config = dict(
    crop_scale_min=0.7,
    translate=0.06,
    activation='silu',
    residual_init='scaled_by_depth',
    lr=0.0038,
    nesterov=True,
    epochs=18.9,
)
Rows from block 2, named by matrix and row number. Rows with one number belong to one channel. Each number is 128 + 24 x the weight over its row's rms, rounded and kept within 0 to 255. All counts start at 0.
# convs0: first 3x3 conv (model.blocks.2.convs.0.weight, 48x48x3x3), inputs 36-47, a 3x3 kernel for each
# convs1: second 3x3 conv (model.blocks.2.convs.1.weight, 48x48x3x3, transposed), outputs 36-47, a 3x3 kernel for each
convs0.5 [141 131 114 129 128 100  96 139 150 137 129 108 119 137 127 134 111 124 110 181 121 145 172 105 153  91 142 113 101 149 133 148 102 138 120 116 118 112 118 117 123 119 119 124 101 108 144  78 144 119 121 107 135 150 112 109 133 120 133 107  80 127 116 147 129 116 113 143 145 133 119 149 129 131 129 131 114 145 128 136 121 132 126 125 141 129 106 140 121 122 130 138 154 170 114 114 127 119 125 128 146 119 131 114 159 140 157 119]
convs0.6 [124 137 131 122 147 147 141 146 154 110 132 135 136 115 132 106 143 133 142 112 157  96 165 138 135 148  74 132 124 118 126  77 154 122 164  89 143 144 148 123 126 145 128 139 136 145 124 129 105 163 113 160 102 116 123 141 106 114 115 132 153 119 112 114 133 146 152 128 103 102 125 121 113 131 115 129 122 103 121 121 137 137 140 136 132 125 136 141 149 135 118 120 127 117 133 124 136 118 130 133 138 141 125 127 117  99  91 153]
convs0.7 [111  93 120 118 131 164 106  94 108 130 120 123  88  97 134  87 118 152  99 138 179 112 126 104 142 155 140 122 145 134 117 107 107 129 140 137 114 135 172  98 151 162 100 128 126 114 177 181 126 161 155 134 121 143 120 119 142 101  93 142 122 128 146 142 135 157 131 130 137 146 134 176 105 103 120 118 127 143 106 122 126 105 115 121 117 112 115 112 118 130 155 120 120 135 115 132 134 122 121 148 117 105 124 105 118  93 109 151]
convs0.8 [125 121 117 107 108  90  93 122 100 146 114 129 136 127 134 115 151 168 120  85 106 149 138 138 128 148 142 120 118 161 102  57 136 201 108 166 153 112  92 168 116 110 141 131 159 137 107 140 101 100 144 138 137 163 101 134 109 136 155 145 147 162 133 136  90 111 142 113 104 105 106  82  92 119 100 107 140  74 112 136  74  93 105 134  93 124 143 108 119 124 140 135 153 153 138 141 149 147 145 121 146 114 142 154 105 145 154 150]
convs0.9 [110 102  90 141 121 100 165 156 148 108 140 119 135 141 125 145 126 106  87 118 128  99 128 113 131 115 122 164 133 123  96 162 113  97 142 114 114 128 112 129 158 148 140 190 149 106 128 126 118 131 130 142 150 123  92 106 146 119 122 125 144 170 147  96 115 111  88 117 121 152 120 138 111 153 145 113 134 158 111 132 171 150 121 116 137 127 124 133 112  94 116 135 149 103 126 150 124 121 132 112 131 136 107 122 132 102 117 109]
convs0.10 [127 125 148 130 119 130 124 115 132 171 147 141 133 138 153 125 118 126 188  80 117 144  89 105 139 128 113  65  98 110 100 135 165 111 112 148 116 159 128 145 112 111 109 102 120 181 144 114 116 136 111 118 153 119 142 154 132 133 122 129 133 129 140 139  93 162  91  75 146 112 110 115 129 116 113 166 144 142 169 130 121 147 145 139 125 139 128 141 149 128 107  98 142 132 138 144 119 154 130 110 166 126 120 138  69 142 131  95]
convs0.11 [123 108 121 126 104 143 127 101 136 114 109 149 125 121 141 128 120 113 117 138 129  98 125 137 108 139 127 135 107 124 136 136 124 122 135 121 154 131 124 154 123 114 137 131 115 112 103 131 119  93 153 132  99 149 134 120 133 139 107 129 126 120 144 165 103 145 144 102 134 141 122 123 117 132 116 124 143 120 121 130 124 115 125 136 110 112 139 117 119 132  94 149 121  85 148 108  87 146 138 125 157 118 107 149 130 127 140 129]
convs0.12 [137 109 137 126 103 143 139 114 133 143 107 154 126 112 156 116 100 140 186  88 108 167  79 122 156 112  96 113 116 120 124 113 143 119 110 135 165 130 107 142 140 110 126 109 114 151 121 128 187  95 128 148  73 131 158 132 111 143 125 104 146 117 109 128  81 166 115  87 199 103 133 173 119 132 115 127 113 117 117 109 124 153 127 115 135 112 120 130 119 117 130 129 116 129 135 123 116 123 129 116 111 153 104 135 157 109 160 124]
convs0.13 [142 114 105 123 137 117 146 139 105 146 124 117 130 122 127 102 122 138 186 147 148 124 117 128 135 123 136 122 142 151 146 108  98 124 168 135 119 120 119 142 130 138 115 105 152 101  83 103 119 122 134 128 157 166 147 119 112 145 113 109 120 139 126 130 122 155 112  98 107 146 101 122 156 133 107 147 138 120 137 131 139 135 126 105 144 130 113 108 130 127 191 107 107 194 137 121 132  91  78 149 126  96 160 129 113 159 101 104]
convs0.14 [143 140 116 149 133 145 165 134 132 141 121 127 151 120 128 140 137 162 100 130 142 102 136 181 138 144 155 146 135  96 146 136 130 125 141 140 114 107 114 113 108 125 125 101 130 115 142 115 117 129 139  95 121 117 101 105 121 116 117 127 127 127 130 137 125 130 182 149 118 148 143 111  93 126 123 119 133 130 102 122 125 127 128 132 129 128 129 118 124 116 129 126 158 123 129 168 155 134 159 171 122 102 144 120 115 122 101 120]
convs0.15 [103 128 150  97 145 146  98 123 151 110 136 149  97 126 160 103 127 158  93 151 151  81 143 149  91 138 165 161 106 121 171 114  90 124 128  87 105 126 157 114 137 164 110 145 159 117 142 124 111 118 150 129 124 149 135  94 140 157  80 127 147  98 103  88 146 129  77 159 125  95 125 154 111 127 143 113 129 124 119 139 121 120 121 151 116 124 143 123 123 135 133 109 122 150 120 123 141 130 106 122 124 128 128 121 125 136 111 126]
convs0.16 [157 119  92 162 125 102 159 159 139 105  97 102 124 107 109 139 117 124 148 160 167 123 156 175 114 116 138  84 114 187 133  94 146 160 116 114 133 105  99 161 138 131 143 147 135 129 101 135 145 125 135 139 119 142 119 129 137 122 116 139 137 112 140 156 117 108 166 132 114 180 176 175 136 139 133 154 144 144 150 144 153 143 133 122 141 137 131 124 118 123 144 173 117 141 173  98  63 123 105 110 125 101 114 126 116 110 123 130]
convs0.17 [106 113 134 124 125 149 106 101 125 122 148 153 136 146 137 143 133 121 146 138  98 183 131  86 146 122 108 151 154 146 138 128 152 132 147 127  97 137 161 116 131 138 133 130 133 163 114 104 141 119  91 106 107 132  79 132 136  85 138 161  95 139 148 158 104 110 159 110  88 141 122 102 103 126 138 103 118 132 124 130 131 171 148 142 147 137 150 126 127 138 103 129 143 116 138 149 124 145 136  93 114 177  98 121 153 109 130 142]
convs0.18 [118 120 121 132 144 123  97 118 141 107 115 142  98 115 139 119 118 129  97  94 121  78 121 153 113 143 148  98 118 117 123  63  99 123 122 115 136 146 173 113 143 144 148 159 151 142 152 165 143 123 184 131  95 151 124 144 149 103 143 164 141 140 161  82 139 159  74 117 109 113 173 102 158 146 155 126 111 136  94  97  91 170 144 142 126 114 120 147 130 125 115 106 145 157 121 112 130 135 142 106 101 124 113 125 158 137 159 136]
convs0.19 [116 115 146 113  97 131 134 127 139 127 143 159 113 131 138 142 140 142  79 133  97  64 158 205  60  90 148 131 119 100 126 162 110 100 147 104 168 139 117 122 114 109 141 133 117 152 149 199 129 126 126 151  99 117 127 120 129 138 130 141 158 153 139 146 143 145 120 142 123 149 138 129 113 127 129 116 109 110 143 101 107 114 140 142 110 139 140 134 141 137 152 182 151  78 136 182  94  82 148 121 109 128 154  85  98 145  97 120]
convs0.20 [ 91 115 114 117 117 146 148 121  97 147 126 113 150 131 119 147 148 151 139 139 167 151 143  85  60  94 140  98 120 124 143 164 128  62 108 122 142 157 144 112 130 143 163 145 140  77 111 122 140  94 100 150 154  82  82 126 142 119 104 138 115 131 134 126 109 139 130 143 123 126 155 169 137 158 149 133 146 163 126 136 149  91 109 131 111 106 121 120 108 107 153 141  94 136 139 143 117 112 110 108 103 104 131 121 105 122 116 118]
convs0.21 [ 83 114 126 148 167 166 122 122 115 103 122 133  90 128 117 132 167 126  99 153 144 143 104 103 185  87 113 123 127 125 103  89 156 123 160 157  94 116 125 127 139 125 153 132 116  95  89  91 143 137 113 116 120 162 152 138 130 145 134 119 120 112 132 137 145 137 106 128 156 111 153 157 155 146 135 147 128 128 127 115 104 121 138 140 137 116 120 115 120 130 114 130 141 100  98 128 100 113 146 104 101 138  95 127 174 104 171 185]
convs0.22 [136 176 177 140 149 123  89 120 104 144 153 130 114 135 135 135 140 156 100 113 122 119 112 149 141 116 173 208 160 139  96 132 105 117 116  68 144 152 136 142 166 160 124 154 146 118  79 159 171 111 147 129 113 157 132 140 134 126 145 124 117 179 145 116 134  91 139 136 155 127  94 135 162 157 155 132 122 117 112 104  95 144 151 147 130 153 146 101 122 106 126 104 113 146 106 121 170 156 116 112 120 131 150 131 145 147 159 173]
convs0.23 [162 163 135 139 116 124 123 109 120 154 144 109 167 101 116 159 116 130 164 131 122 213  93  88 151 135  86 138 147 103  90 143 139 152 107 147 121 127  99 127 134 118 135 133 147  99 127 117  85 132 103  82 132 134 150 125 120 131 116 132 138 108 144 109 138 163 159 109 172 136 135 101 151 131 139 174 132 134 158 140 122 125 138 111 117 131  94 124 136  98 170 133 112 133 111 117 143 136 143 164 104 152 157 109 114 149 124 125]
convs0.24 [123 128 135 105 107 122 114 120 164  90 114 149 128 143 148 106 114 126 101 133 179 118 110 136 159 148 131 107 121 110 118 138 121  72  93 110 133 167 154  98 144 148 106 138 141 168  97 149 133 114 159 108 100 124 131 120 138 133 126 128  98  94 131 105 133 147  94 123 139  97  85 108 114 149 153 121 138 122 145 155 135 127 117 125 139 119 122 136 119 134 105 136 115 123 186 153 102 144 130 131 138 111 128 147 136 142 149 140]
convs0.25 [135 148 140 136 163 159 123 153 128 111 164 171 112 155 161 117 145 150 100 152 203 105 112 130  89 100 106 148 113 120 167 136  98  85  90  93 152 129 123 148 135 125 136 129 113 131 148 121 105 114  95  90  93  81 161 167 130 136 145 123 105 122  91 144 156 135 113 154 156 107 139 159 130 144 129 140 150 131 147 149 138 116 110 124 126 117 129 152 151 162 146 176 112 146 133 110 159 109 116 151 123 153 130 133 159 117 128 142]
convs0.26 [134 107 119 150 129 144 121 120 146  99 109 107 124 134 125 113 132  98 155  92 174 124  73 124 134  92 122 102 167 145 105 130 162 127  90 128  72 133 109  89 151 137 114 143 146 169 114 122 148 147 119 118 140 139 104 125 113 107 142 121 104 117 118 113  80 149 158 103 148 125 127 135 134 130 140 133 124 147 117 135 152 137 115 126 128 113 122 151 133 127 130 108 171 143 106 151 168 131 145 159 138 145 143 138 152 101 114 124]
convs0.27 [137 139 130 110 134 138 132 119 117 136 124 106 127 107 100 164 129 121 144 136 153 118 108 159 129 111 141  76  93 121 103 139 124 117 123 140 129 128 113 123 124 116 119 147 126  96 125 102 120 153  84 172 163 130 105 133 149 114 106 134 116 114 123 122 108 134 109 125 145 133 161 145 143 124 117 145 128 118 154 127 136 130 123 107 149 131 117 140 125 136 143 138 127 104 139 129 103 133 155 169 135 126 111 105 111 148 139 162]
convs0.28 [153 140 141 145 148 138 138 112  92 119 119 149 125 117 137 112 119 123 127  99  95 127 176 130 131 158 103 116 139 178 117 100 135 115 154 145 136 112 112 123 120 117 121 123 123 126 125 191 105 101 127 101  89 138 156 124 144 128 127 170 129 128 145 131  84 101 118 128  95 151 125 113 120 119 117 148 143 110 164 131 116 127 124 109 127 133 137 132 154 134 137 152 129  87 127 111 153 169 150 139 128  98 150 170 142 160 121 102]
convs0.29 [115 128 141 125 107  94 144 129  93 124 114 112 121 120 138 109  95  91 128 160 158 121 131 105 126 153 154 133 132 133 138 112 165 119 112 162 138 119 129 126  99  94 143  91  84  93 131 112 131 166 179 134 182 220 132 140 149 140 145 126 152 140 112 114  95  90 135 132 123 168 171 140 126  96  98 127 120 130 132 173 139 130 124 129 119 115 131 105 111 146 123 153 145 138 157 138 141 149  95 169 172 130 161 177 149 142 180 147]
convs0.30 [111 127 127 106 112 132 135 148 172 128 116 130 117  98 123 124 121 124 142 179 126 154 147 115 183 119 108 124 134  95 147 148 125 177 133 113 155 120 151 115 117 151 139 130 149 134 139 115 155 146 131 141 135 125 170 145 133 127 136 111 103 105 111  89 125 118  93 103 111 114  84 145 119 110 116 145 118 124 134 140 137  98 115 130 123 148 135 140 151 118 119 103 103 159 102  68 162 134  96 117 128 144 125 130 137 127 140 130]
convs0.31 [117 123 150 135 142 143 152 134 116 121 126 124 107 120 131 128 128 128  90 131 170  95 125 190 157 178 113 142 139 126 133 150 134 167 132 153 121 126 132 116 108 121  99 119 136 150 122 153 115 138 114 127 135  82 136 127 136 128 137 123 131 120 118 142 158 103 143 130 143 125 139 143 118 108 140 117 132 148 138 132 152 114 122 125 105 124 121 121 131 143 109 106 151 112 122 151 144 141  96 158 148 130 151 132 134 124 128 155]
convs0.32 [141 110 131 145 149 148  97 116 118 131 126 126 103 139 125  97 130 126 138 113 126 198 115  81 145 141 122 110 106 104 179 144 136 161 147 164 117 152 130 114 154 141 107 126 139 152  96 118 152  98 121 146 110 117 116 131  87 130 139  97 138 143 117 184 108 152 132 117 104 110 125 114 136 136 130 114 136 137  95 114 103 121 126 123 131 125 129 126 125 139  96 143 183  88 138 142  97 128  99  85 117 159  77 102 128 108 124  99]
convs0.33 [136 143 144 114 120 124 129 143 123 121 113 142 120 109 131 107 118 138 115 101 132 112 123 164 110 118 160 139  95 111 117 108  99 146 142 128 112 125 112 162 140 106 140 116 107 152 112 113 159 100 133 111 109 128 153 128 136 176 113 110 135 120 122 120 147 139  76 164 138  99 118 132 132 127 131 110 126 126 115 135 115 124 112 123 133 135 140 137 131 133 106 111 148 118 126 151 140 143 117 104 140 128 113 141 107 130 119  95]
convs0.34 [103 127 156 106 106 128  98  88  89 126 156 146 104 163 151  99 138 155 117 143 132 137 129 141 135 147 139 155 159 175 123 138 160 102 131 125 108 128 143 128 125 125 111 112 120 112 190 179 105 127 180  71 115 122 112  99 109 143 122 121 127 129 117 127 161 142 119 163 163 117  87  89 105  87 115 114 106  99 158 142 110 124 119 118 133 127 132 124 147 143 128 120 109 100 118 112 111 130 131 107 131 154  82 120 151 110 109 125]
convs0.35 [144 134 136 123 125 133 122 129 142 159 110 114 150 118 147 129 112 125 108 102 155 112  86 155 100  79 139 108 158  80  57 111 111 137 117 189 171 142 108 116 123 120 113 107 119 145 113 171 106  95 108  92 128 107 133 142 104 139 177  90 151 155 113  74 102 149 134  86 168 173 121 135 126 145 145 133 153 157 147 169 159 137 142 133 149 152 135 158 147 122 111 137 127 142 161  96 141 156 107 109 119 117 137 130 142 101 137 144]
convs0.36 [128 134 139 136 158 164 105 126 158 167 142 127 161 146 126 141 138 129 151 130 150 156 116 112 106 111 121 120 139 108 133 149 103 109 132 114 119 120 105 115 122 101 109 127 110 143 110 120 163 114  97 200 119 101 134 133 126 123 137 134 132 164 153  86 120 124 103 126 147 110 135 168 110 102 124 114 118 130 131 122 150 126 125 127 123 110 123 140 137 136 122 122 163 125 129 170 114 125 145 140 150 141 142 158 136 134 144 102]
convs1.5 [158 145 118 119 132 104 135 148 106 111 144 137 128 133 139 123 147 143 110  84 133 131 138 110 105 144  95 128 142 117 122 155 136 110 137 117 143 134 117 157 137 112 142 146 109 119 111  91  80  78 155 119 117  82 141 197 144  86 125 157 155 108 160 123 132 117 114 182 104  87 145 116 140  84 100 152  89 123  85  97 121 146 122 106 132 105 118 150 150 123 105 129 145 122  96 145 148 105 142 101 132 125 124 123 135 128 125 142]
convs1.6 [ 96 138 109 107 113  98 140 131 195 146 144 122 133 129 114 161 151 131 119 146 101 113 143 100 151 121 108 145 122  71 147 137 101 159 139 129 147 132 114 113 107  82 111 109  65 124 111 127 133 169 107 113 114 116 139 151 131 147 113 144 116 150 107  89 120 118 112  89  95  69  74  85 110  93 175 109 124 139 110 102 174 107  91 113  86 117  96  88 124 118 160 142 177 144 118 153 147 192 151 123 113  99 128 129 111  92 106  97]
convs1.7 [135 118 136 158 150 159 139 119 132 132 128 112 139 154 140 118 150 138 121 117  99 119 131 116 147 131  98 105 144 133 143 154 133 168 152 135 158 145 142 148 110 101  91  75  70 159 126 128 138 120 114 118 114 114 118 137 120 121 167 160 111 155 126 137 134 106 123 109 108 163 126  97 159 131 151 107 110 144 106 122 145 140 132 110 158 137 121 133 128  91 120 135 147 101 128 142 117 157 147  98  67  94 113  96 138 130 160 180]
convs1.8 [139 204 159 134 155 154 156 151 138 149 129  99 145 112 145 158 106 142 126 120 104 125 130 122 146 143 159  98  88 156 125  99 127 143  88 109 164  92 104 171 105 136 163 111 112 139 142 134 152 106 119 130 105 104 108 100 135 129 129 126 113 124 106  67 126 143  52 117 125  74 104 129  90 184 146  75 188 180 102 143 155 194 203 133 211 172  83 179 113  58 118  86 105 105 119 118 116 129 117 129 121 153  96 120 128 110 168 137]
convs1.9 [148  96 136 127  98 137 139 117 131 127 128 179 137 125 123 132 135  97 155 127 113 168 152 133 175 144 138 162 188 130 111 145 137 109 126  99 114 143  93 113 143 136 110 116 110 109 114 124 118 110 117 145 138 141  90 129 138  98 152 124 125 151 156 172 145 137 109 117 129  92 100 127 171  85 134 138 146 148  99 167 100 137 128 146 142 109 132 150 118 133 156 130 152 161 145 146 132 161 139 121 109 132 102  92 133 127 106 150]
convs1.10 [130 112 109 151 116 142 156 126 128 139 122 147 113 108 139 110  98 132 158 163 121 157 125 154 121  90 169 142 126 119 169 137 103 162 173 157 104 144 135 145 191 155 133 181 163 129 120 108 125 117 110 125 114 153 112 118 160 109 143 140  92 132 143 119  86 111 153 115 136 140 121 105  74 129 153 129 130 129 148 118 125 122 148 134 113 155 124 115 124 110 154 167 120 128 158 113 132 134 155 161 160 156 138 167 144 155 149 121]
convs1.11 [138 100 109 125 122 127 146 149 149 114 112 135 130 129 112 140 156 135 143 144 143 138 127 114 143 129 108  92 112 117  94 114 103 124 100  93 117 119 157 105 109 151 110 121 140 106 151 163  97 149 173  68 116 133 113 128 100 122 141 135 115 136 136 166 162 105 139 128 103 116  99  73 138 179 134 137 164  98 131 143 110 151 112 109 129  97 126 129 116 143 134 155 137 134 172 126 130 156 109 104 106 107 105 110  97 120 105  79]
convs1.12 [155 136 138 154 150 127 146 172 143 145 149 131 147 144  94 161 128 105 131 136 192  96 121 177  69 123 146 134 136 177 130 129 166 136 124 139 139 177 151 135 162 152 141 172 158 125 114  92 132 132 121 102 144 125 120 112  84 153 146 118 119 120 133 170 166 139 124 143 119 123 126 104 134 159 126 145 140 126 159 129 135  92 103 167 123 143 185 134 162 159 150 115 124 156 126 144 142 113 181 154 159 145 158 167 119 136 135 119]
convs1.13 [136 118 138 125 140 135 130 132 153 131 111 111 101 113 118 150 119 119 142 117 118 143  83  85  97  78  93 146 140 100 131 163 136 159 161 118  67 105 139  94 132 183 132 152 156 132 127 110 149 114 100 150 129 130 119 169 155 138 126 165 114 115 150 149 121 129 120 117 124 102 127 138 131 114 111 105 181 104 123 158 125 150 146 122 150 144  81 152 130  93 130 138 134 144 143 121 129 128 129 125 137 160 137 130 155 131 120 140]
convs1.14 [109 103 113 110  90 101  87  93 111 124 129 160 111 117 155 123 137 152 104 131 131 109 121 113 150 143 124 113 126 128 114 109 133 121 110 128 116  79  43 144 112  80 160 113  85 149 168 133 162 184 142 107 174 138 132 138 140 137 132 144 134 133 146 137 162 149 123 147 146 115 121 126 119 114 127 152 124 126 174 150 114 125 135 166 113 126 156 130 147 168 128 121 107 126 133  94  98 132  93 111 117 142 113 101 110  93  95 118]
convs1.15 [148 131 118 146 150 129 133 132 132  96 102 119  81 102 116 113 109 125 142 154 151 123 141 139  99  96 139  95 161 123  81 134 152 120 107 123 127 120 116  98 108 108  98 142 147 101 117 129 132 141 143 106 165 144 119 142 136 153 168 167 168 175 140 183 149 141 174 129 132 105  69 105 141 144 140 115 146  99 115 110  76 109  89  84 113  99 103 152 131 142 137 112 111 149 116 124 171 127 102 141 116 107 149 116  95 157 141 110]
convs1.16 [ 69 109 122 103 128 147 134 129 134 127 114 113 136 136 125 130 115 113 111 143 129 116 134 115 135 123 118 147 136 157 142 119  92 157 126  88 133 114 104 143 134 137 155 146 162 106 136 151  91 140 149  88 128 169 174 132 145 165 119 114 174 144 104 113 131 150 109 137 156 107 125 140 105 139 136  82 144 146 106 141 165 136 111  84 142 120  79 129 133 127 129 141 151 135 157 128 125 132  99 128 153 180 129 142 150 129 157 150]
convs1.17 [105 109  98 128 109 123 168 111 139 109 143 122  85 127 122 124 133 114 133 169 148 128 171 164 104 154 157 131 105  99 122 119  69 125 150  75 111 109  81 125 158 113 133 148 118 127 132 115 141 140 121 152 150 122 152 137 148 148 123 133 127 139 151 123 108 151 133 105 154 163 118 162 147 132 151 164 100 149 161 106 141 152  92 106 139  87 141 108  98 170 100 114 142 121 121 137 134 115 117 145 142 126 140 141 110 114 117 107]
convs1.18 [159 147 142 150 140 141 127 106 106 139 153 139 151 149 148 134 123 138 157 153 155 183 149 148 179 154 125 167 131  93 169 136 126 128 129 134 124 110  79 108 126 108 119 105 113 126 122 104 113 104  70 146 108  90 115 136 133 127 134 120 113 125 108 126 116 123 160 156 157 138 128 142  57 160 116  86 163 158 107 162 169 120 154 133 112 143 127  92 120 122 125 134 110  90 156 137 117 142 163 117 111 128 111  64  70 194 125 116]
convs1.19 [135 121 149 114 124 138 125 160 150 142 115 106 107 141 120 103 132 122 159 132 115 180 151 143 177 142 134 161 194 170  95 174 188  58  93 170 112 110  85 156 144 114 158 144 116 138 143 151 143 148 161 139 147 158 129 127 101 130 122 124 138 117 142 105  97  96 150 124 116  99 115 113 102 147 153  99 173 132 112 166 112 108 116 116 139 117 121 134 104 123 126 127 134 136 139 136 142 131 148 157 147 156 157 122 125 172 132 112]
convs1.20 [167 151 118 166 175 114 142 149 126 141 143 142 133 131 126 101 112 160 111 106 115 120 150 111 128 123  73 116 143 132 107 145 169 134 131 151  84  77 114  69  84 138  88  97 117 139 148 159 145  97 145 107  87 127  97 116 108 125  89 139 113 134 136 100 135  88 124 122 131 136 146 115  91  72  96 110  94  94 127 120 122 129 122 111 150  98  87 154 124  94 119 141 142 149 121 145 113 119 123 107 107 125 115 133 157 122 153 156]
convs1.21 [144 162 157 155 102 112 160 110 117 129 184 148 126 117 110 163 128 141 112 107 144 114  91 137  86 135 136 138  90 106 131 141 144 128 140 143 158 150 118 155 166 130 126 144 101 135 148 107  96 113 144 139 145 123 120 123 148 107 138 167 100 116 146  96  93 136  98 110 110 117 136 156  78 137 136 116 118 159 119  99 149 129 144 140 161 146 138 127  98  95 188 142 144 143 114 156 120 103 159 160 145 126 181 142 134 125 106 145]
convs1.22 [174 124 169 149 132 136 126 125  85 123 108 158 145 133 165 125 142 159 133 125 142 155 108 123 170 145 112 141 175 143  82 150 173  42  97 144  88 125 139 123 128 152 179 125 131 119 145 117 109 146 166 128 106 126 113 107 104 108 127 117 112 108 132 164 111 121 139 140 101 149 174 126 138 135 104 125 167  96  99 161  86 139 156 127 133 132 126 152 119 141 103 118 120 112 106 130 120  98 128 134 130 126 142 111 118 146  95  85]
convs1.23 [113 123 168 137 136 163  95 120 135 114 130 119 129 125 125 134 122 125 136 134  96 118 100 104  95 102  90 108  90  88 160 127  92 148 183 118 126 139 111 128 161 135 131 150 164 136 128 104 124 123 102 166 130 145 153 114 130 134 114 108 112 117 145  92  87 134 101  72 113 155 141 141  97 128 135 136  95 160 148 105 140  98 155 116 105 185 139 103 156 132 146 174 134 116 126 135 123 103 120 171 141 138 142 135 151 145 116 159]
convs1.24 [134  92 130 155 133 155 126 143 166 152 131 132 144 118  98 161 162 115 129 122 136 159 125 133 147 104 117 156 129  72 180 161 111 150 165 154 104 116 119 136 135 134 155 130 134 141 150 117 122 140  82 127 154 128 147 147 150 134 167 141 119 154 124 134  80 107 138 103  98 171 160 128  96  99 146  97 131 122 101 152 118 144 178 157 149 156 102 144 128  93  97 126 149 100 156 160  95 148 144 155 121 132 134 138 164 103 101 144]
convs1.25 [147 141 107 138 128  83 117 112 101 141 102 102 107  80 107  75  82 127 166 131 130 184 153 138 173 126  86 129 152 166 109 129 130 114 139 142 121 149 160 118 137 119 123 145 118 111 133 195  84 108 174  97 129 172 107 120 115 104 108 120 132 109 113 102 161 110 110 159 122 135 159 133 107 161 117  94 199 127  68 168  99 177 161 156 147 112 103 118 100  95 117 121 141 109 136 159  95 147 141 109 125 139 127 137 160 146 142 145]
convs1.26 [113  98 132 154  85 141 187  85 145 142 141 146 145 119 146 147 132 151 134 113 104 127 137 131 147 170 166 149 131  98 130 153 106 115 185 130 123 127  95 108 133 104 107 141 138 113 130 123  99 139 111 112 144 109 160 126 174 139 134 171 145 143 157 160  97 147 188  86 128 189  91 115 135 132 117 182 100 112 166  92  90 146 107 109 145 120 127 141 127 141  91  78 133  94  98 148 125 133 157 124 106 116 122 112 127 125 120 147]
convs1.27 [153 111 132 134  87 103 120 112 141 151 115 131 176 120 102 131 110 101  95 111 125 163 139 143 132 112 144 150 142 115 149 145 130 145 121 158 119 153 107 135 150 104 148 152 136 113  79 109 109  80  85 139  77  98 157 158 151 144 132 126 165 145  95 148 122 126 109  76 120 128 132 136  99 100 116 105 157 138 113 146 152 112 127 176 110 146 180 119 134 127 178 131 127 145 138 146  78 130 132 159 150 134 133 115 127  94  92  97]
convs1.28 [129 134 146 139 146 133 108 129 114 151 139 148 109 112 135 143 117 109 134 150 121 144 145  91 143 129 109 103 107 139 134 110 109 157 113 143 161 160 180 162 157 164 113 116 108  88  90 125 109  90 117 147  88 104 134 133 133 131 136 120 154 137 106 102 152 176  89 108 119 152 169 167  61 106 139  78 157 166 104 148 177 138 154 107 147 142  90 113 114  88 123 131 127 126 170 136 137 147 117  71  95 137 104 126 142 126 141 151]
convs1.29 [ 61 111 105 113 135 138 178 177 144 110 119 117 141 117 122 138 134 164 129  82  79 152 131 116 111 155 129 140 116 167 122 108 147 117 103 106 136 101 128 114 122 143 147 141 162 116  93  95 116  92 135  90 103 125 144 141 138 142 149 124 133 104 116  97 127 154 100 127 117 146 133 161 138 189 113 130 117 121 128 134 144 135 146 114 173 141 117 174 113 111  95 124 114 124 120  94 139 106 102  81  91  91 107 135 139 101 131 135]
convs1.30 [130 107  90  98  90  96 125 139 159 118 129 113 134 112 119 114 111 141  91  69  91 108 116 107 125 141 108 116 105  94 123 123 125 139 161 138 125 123 108 113 100 111 134 130 130 169 126  98 166 133  96 149 132  99 134 145 162 100 133 189 116 136 193 139 171 172 126 147 149 127 159 162 100 133 124 137 124 147 122 149 131 134 160 153 141 138 125 160 143  98 139 114 152 146 125 173 164 134 149 122 109 117 109 113 135 110  95 127]
convs1.31 [105  80 129 116  82 149 111  96  98 117 117 142 122 141 107 114 139 133 133 132 117 143 141 115 143 112 127 113 130  75 107 162 117  79 128 162 153 133 118 139 133 107 136 128 141 148 142 122 160 124  92 157 142 110 125 139 151 127 170  93 120 144  71 118  93  81 131 101  82 138 142 116  71  79 105  82  77 111  93  88 103 122 130 132  99 151 143 117 126 128 142 152 175 114 140 120 115 144 112 131 121 126 120 117 102 117 123  90]
convs1.32 [170 165 146 149 109 150 148 121 159 174 157 128 141 122 122 158 113 149 129 132 116 163 141 126 127 146 133  67  75 127  81  62 124 138 105 106 129 111  70 142 163 138 126 143 138  93 153 140 104 139 142 101 152 152 124 114 181 103 125 156 101 133 161 113 134 144 101 121 144 113 105 140 121 156 123 138 123 116 148 115 145 143 108 116 174 117 119 142  89 117 156 141 163 151 129 129 145 146 119 120 161 174 116 133 120 128 151 137]
convs1.33 [130 116 134 110 114 102 106 121  89  85 131 152 118 130 135 153 133 120 100 130 155  97 126 151 104  97 134 109 158 155 114 140 170 125 119 194 137 143 122 147 134 116 151 154 150 137 162 114 168 157 152 122 155 134 138 112  93 145 125 100 123  93 113 176 181 116 143 182 103 106 131  79 123 162 142 129 158 129 142 165 143  77  97 118  91 136 185 132 187 215 149 137 110 157 133 122 145 107 101 167 139 127 155 125  95 135 107  90]
convs1.34 [144 133 136 101 128 126 151 169 146  83  98  86  85 113 103 118 141 126 111  98 101 157 138 109 144 154 115 122 120 105 142 136 153 119 132 158 166 124 137 146  83 130 135 105 119 132 145 124 158  99 129 185 146  91 128 176 151  95 139 142 109 109 175 120  90 141 153 141 110 156 122 122 126 166 144 122 135 135 149 141 146 150 177 117 139 144 101 137 116 102 118 123  91 133 142 140 149 145 163 140 123 153 161 128 152 139 131 154]
convs1.35 [117 108 130 126 113 156 161 134 124 134 133 122 133 105 155 156 125 140 150 124 150 146  99 162 148  78 120 152 105  85 144 133 124 116 130 134  88 160 151 126 178 177 104 113 139 121 115 110 118 133 160 143 104 122 134 138 123 123 145 118  96 114 125 135 119 151 145 120 124 123 148  99 123 123 113 159 117 113 149 128  87 163 154 105 150 125 111 124  99 139  89 137 114 111 140 135 142 139 132 112 132 137 117 135 161 150 153 188]
convs1.36 [126 117 138 116 124 119 124 143 109 118 112 146 120  97 141 118 104 143 172 124 169 136  92 135 124 110 143 143 141 137 134 152 171 115 133 163 144 158 139 171 151 133 174 146 129 137 127 162 127 117 181 111 107 127 102 104 116 138 124 153 113  91 142 141 129 106 132 138  86 151 138  90 148 139  97 157 162  95 135 143  99 136 134 165 146 132 155 129 111 151 128 151 113 147 137 116 134 117 136 143 162 132 134 134 118 149 135 112]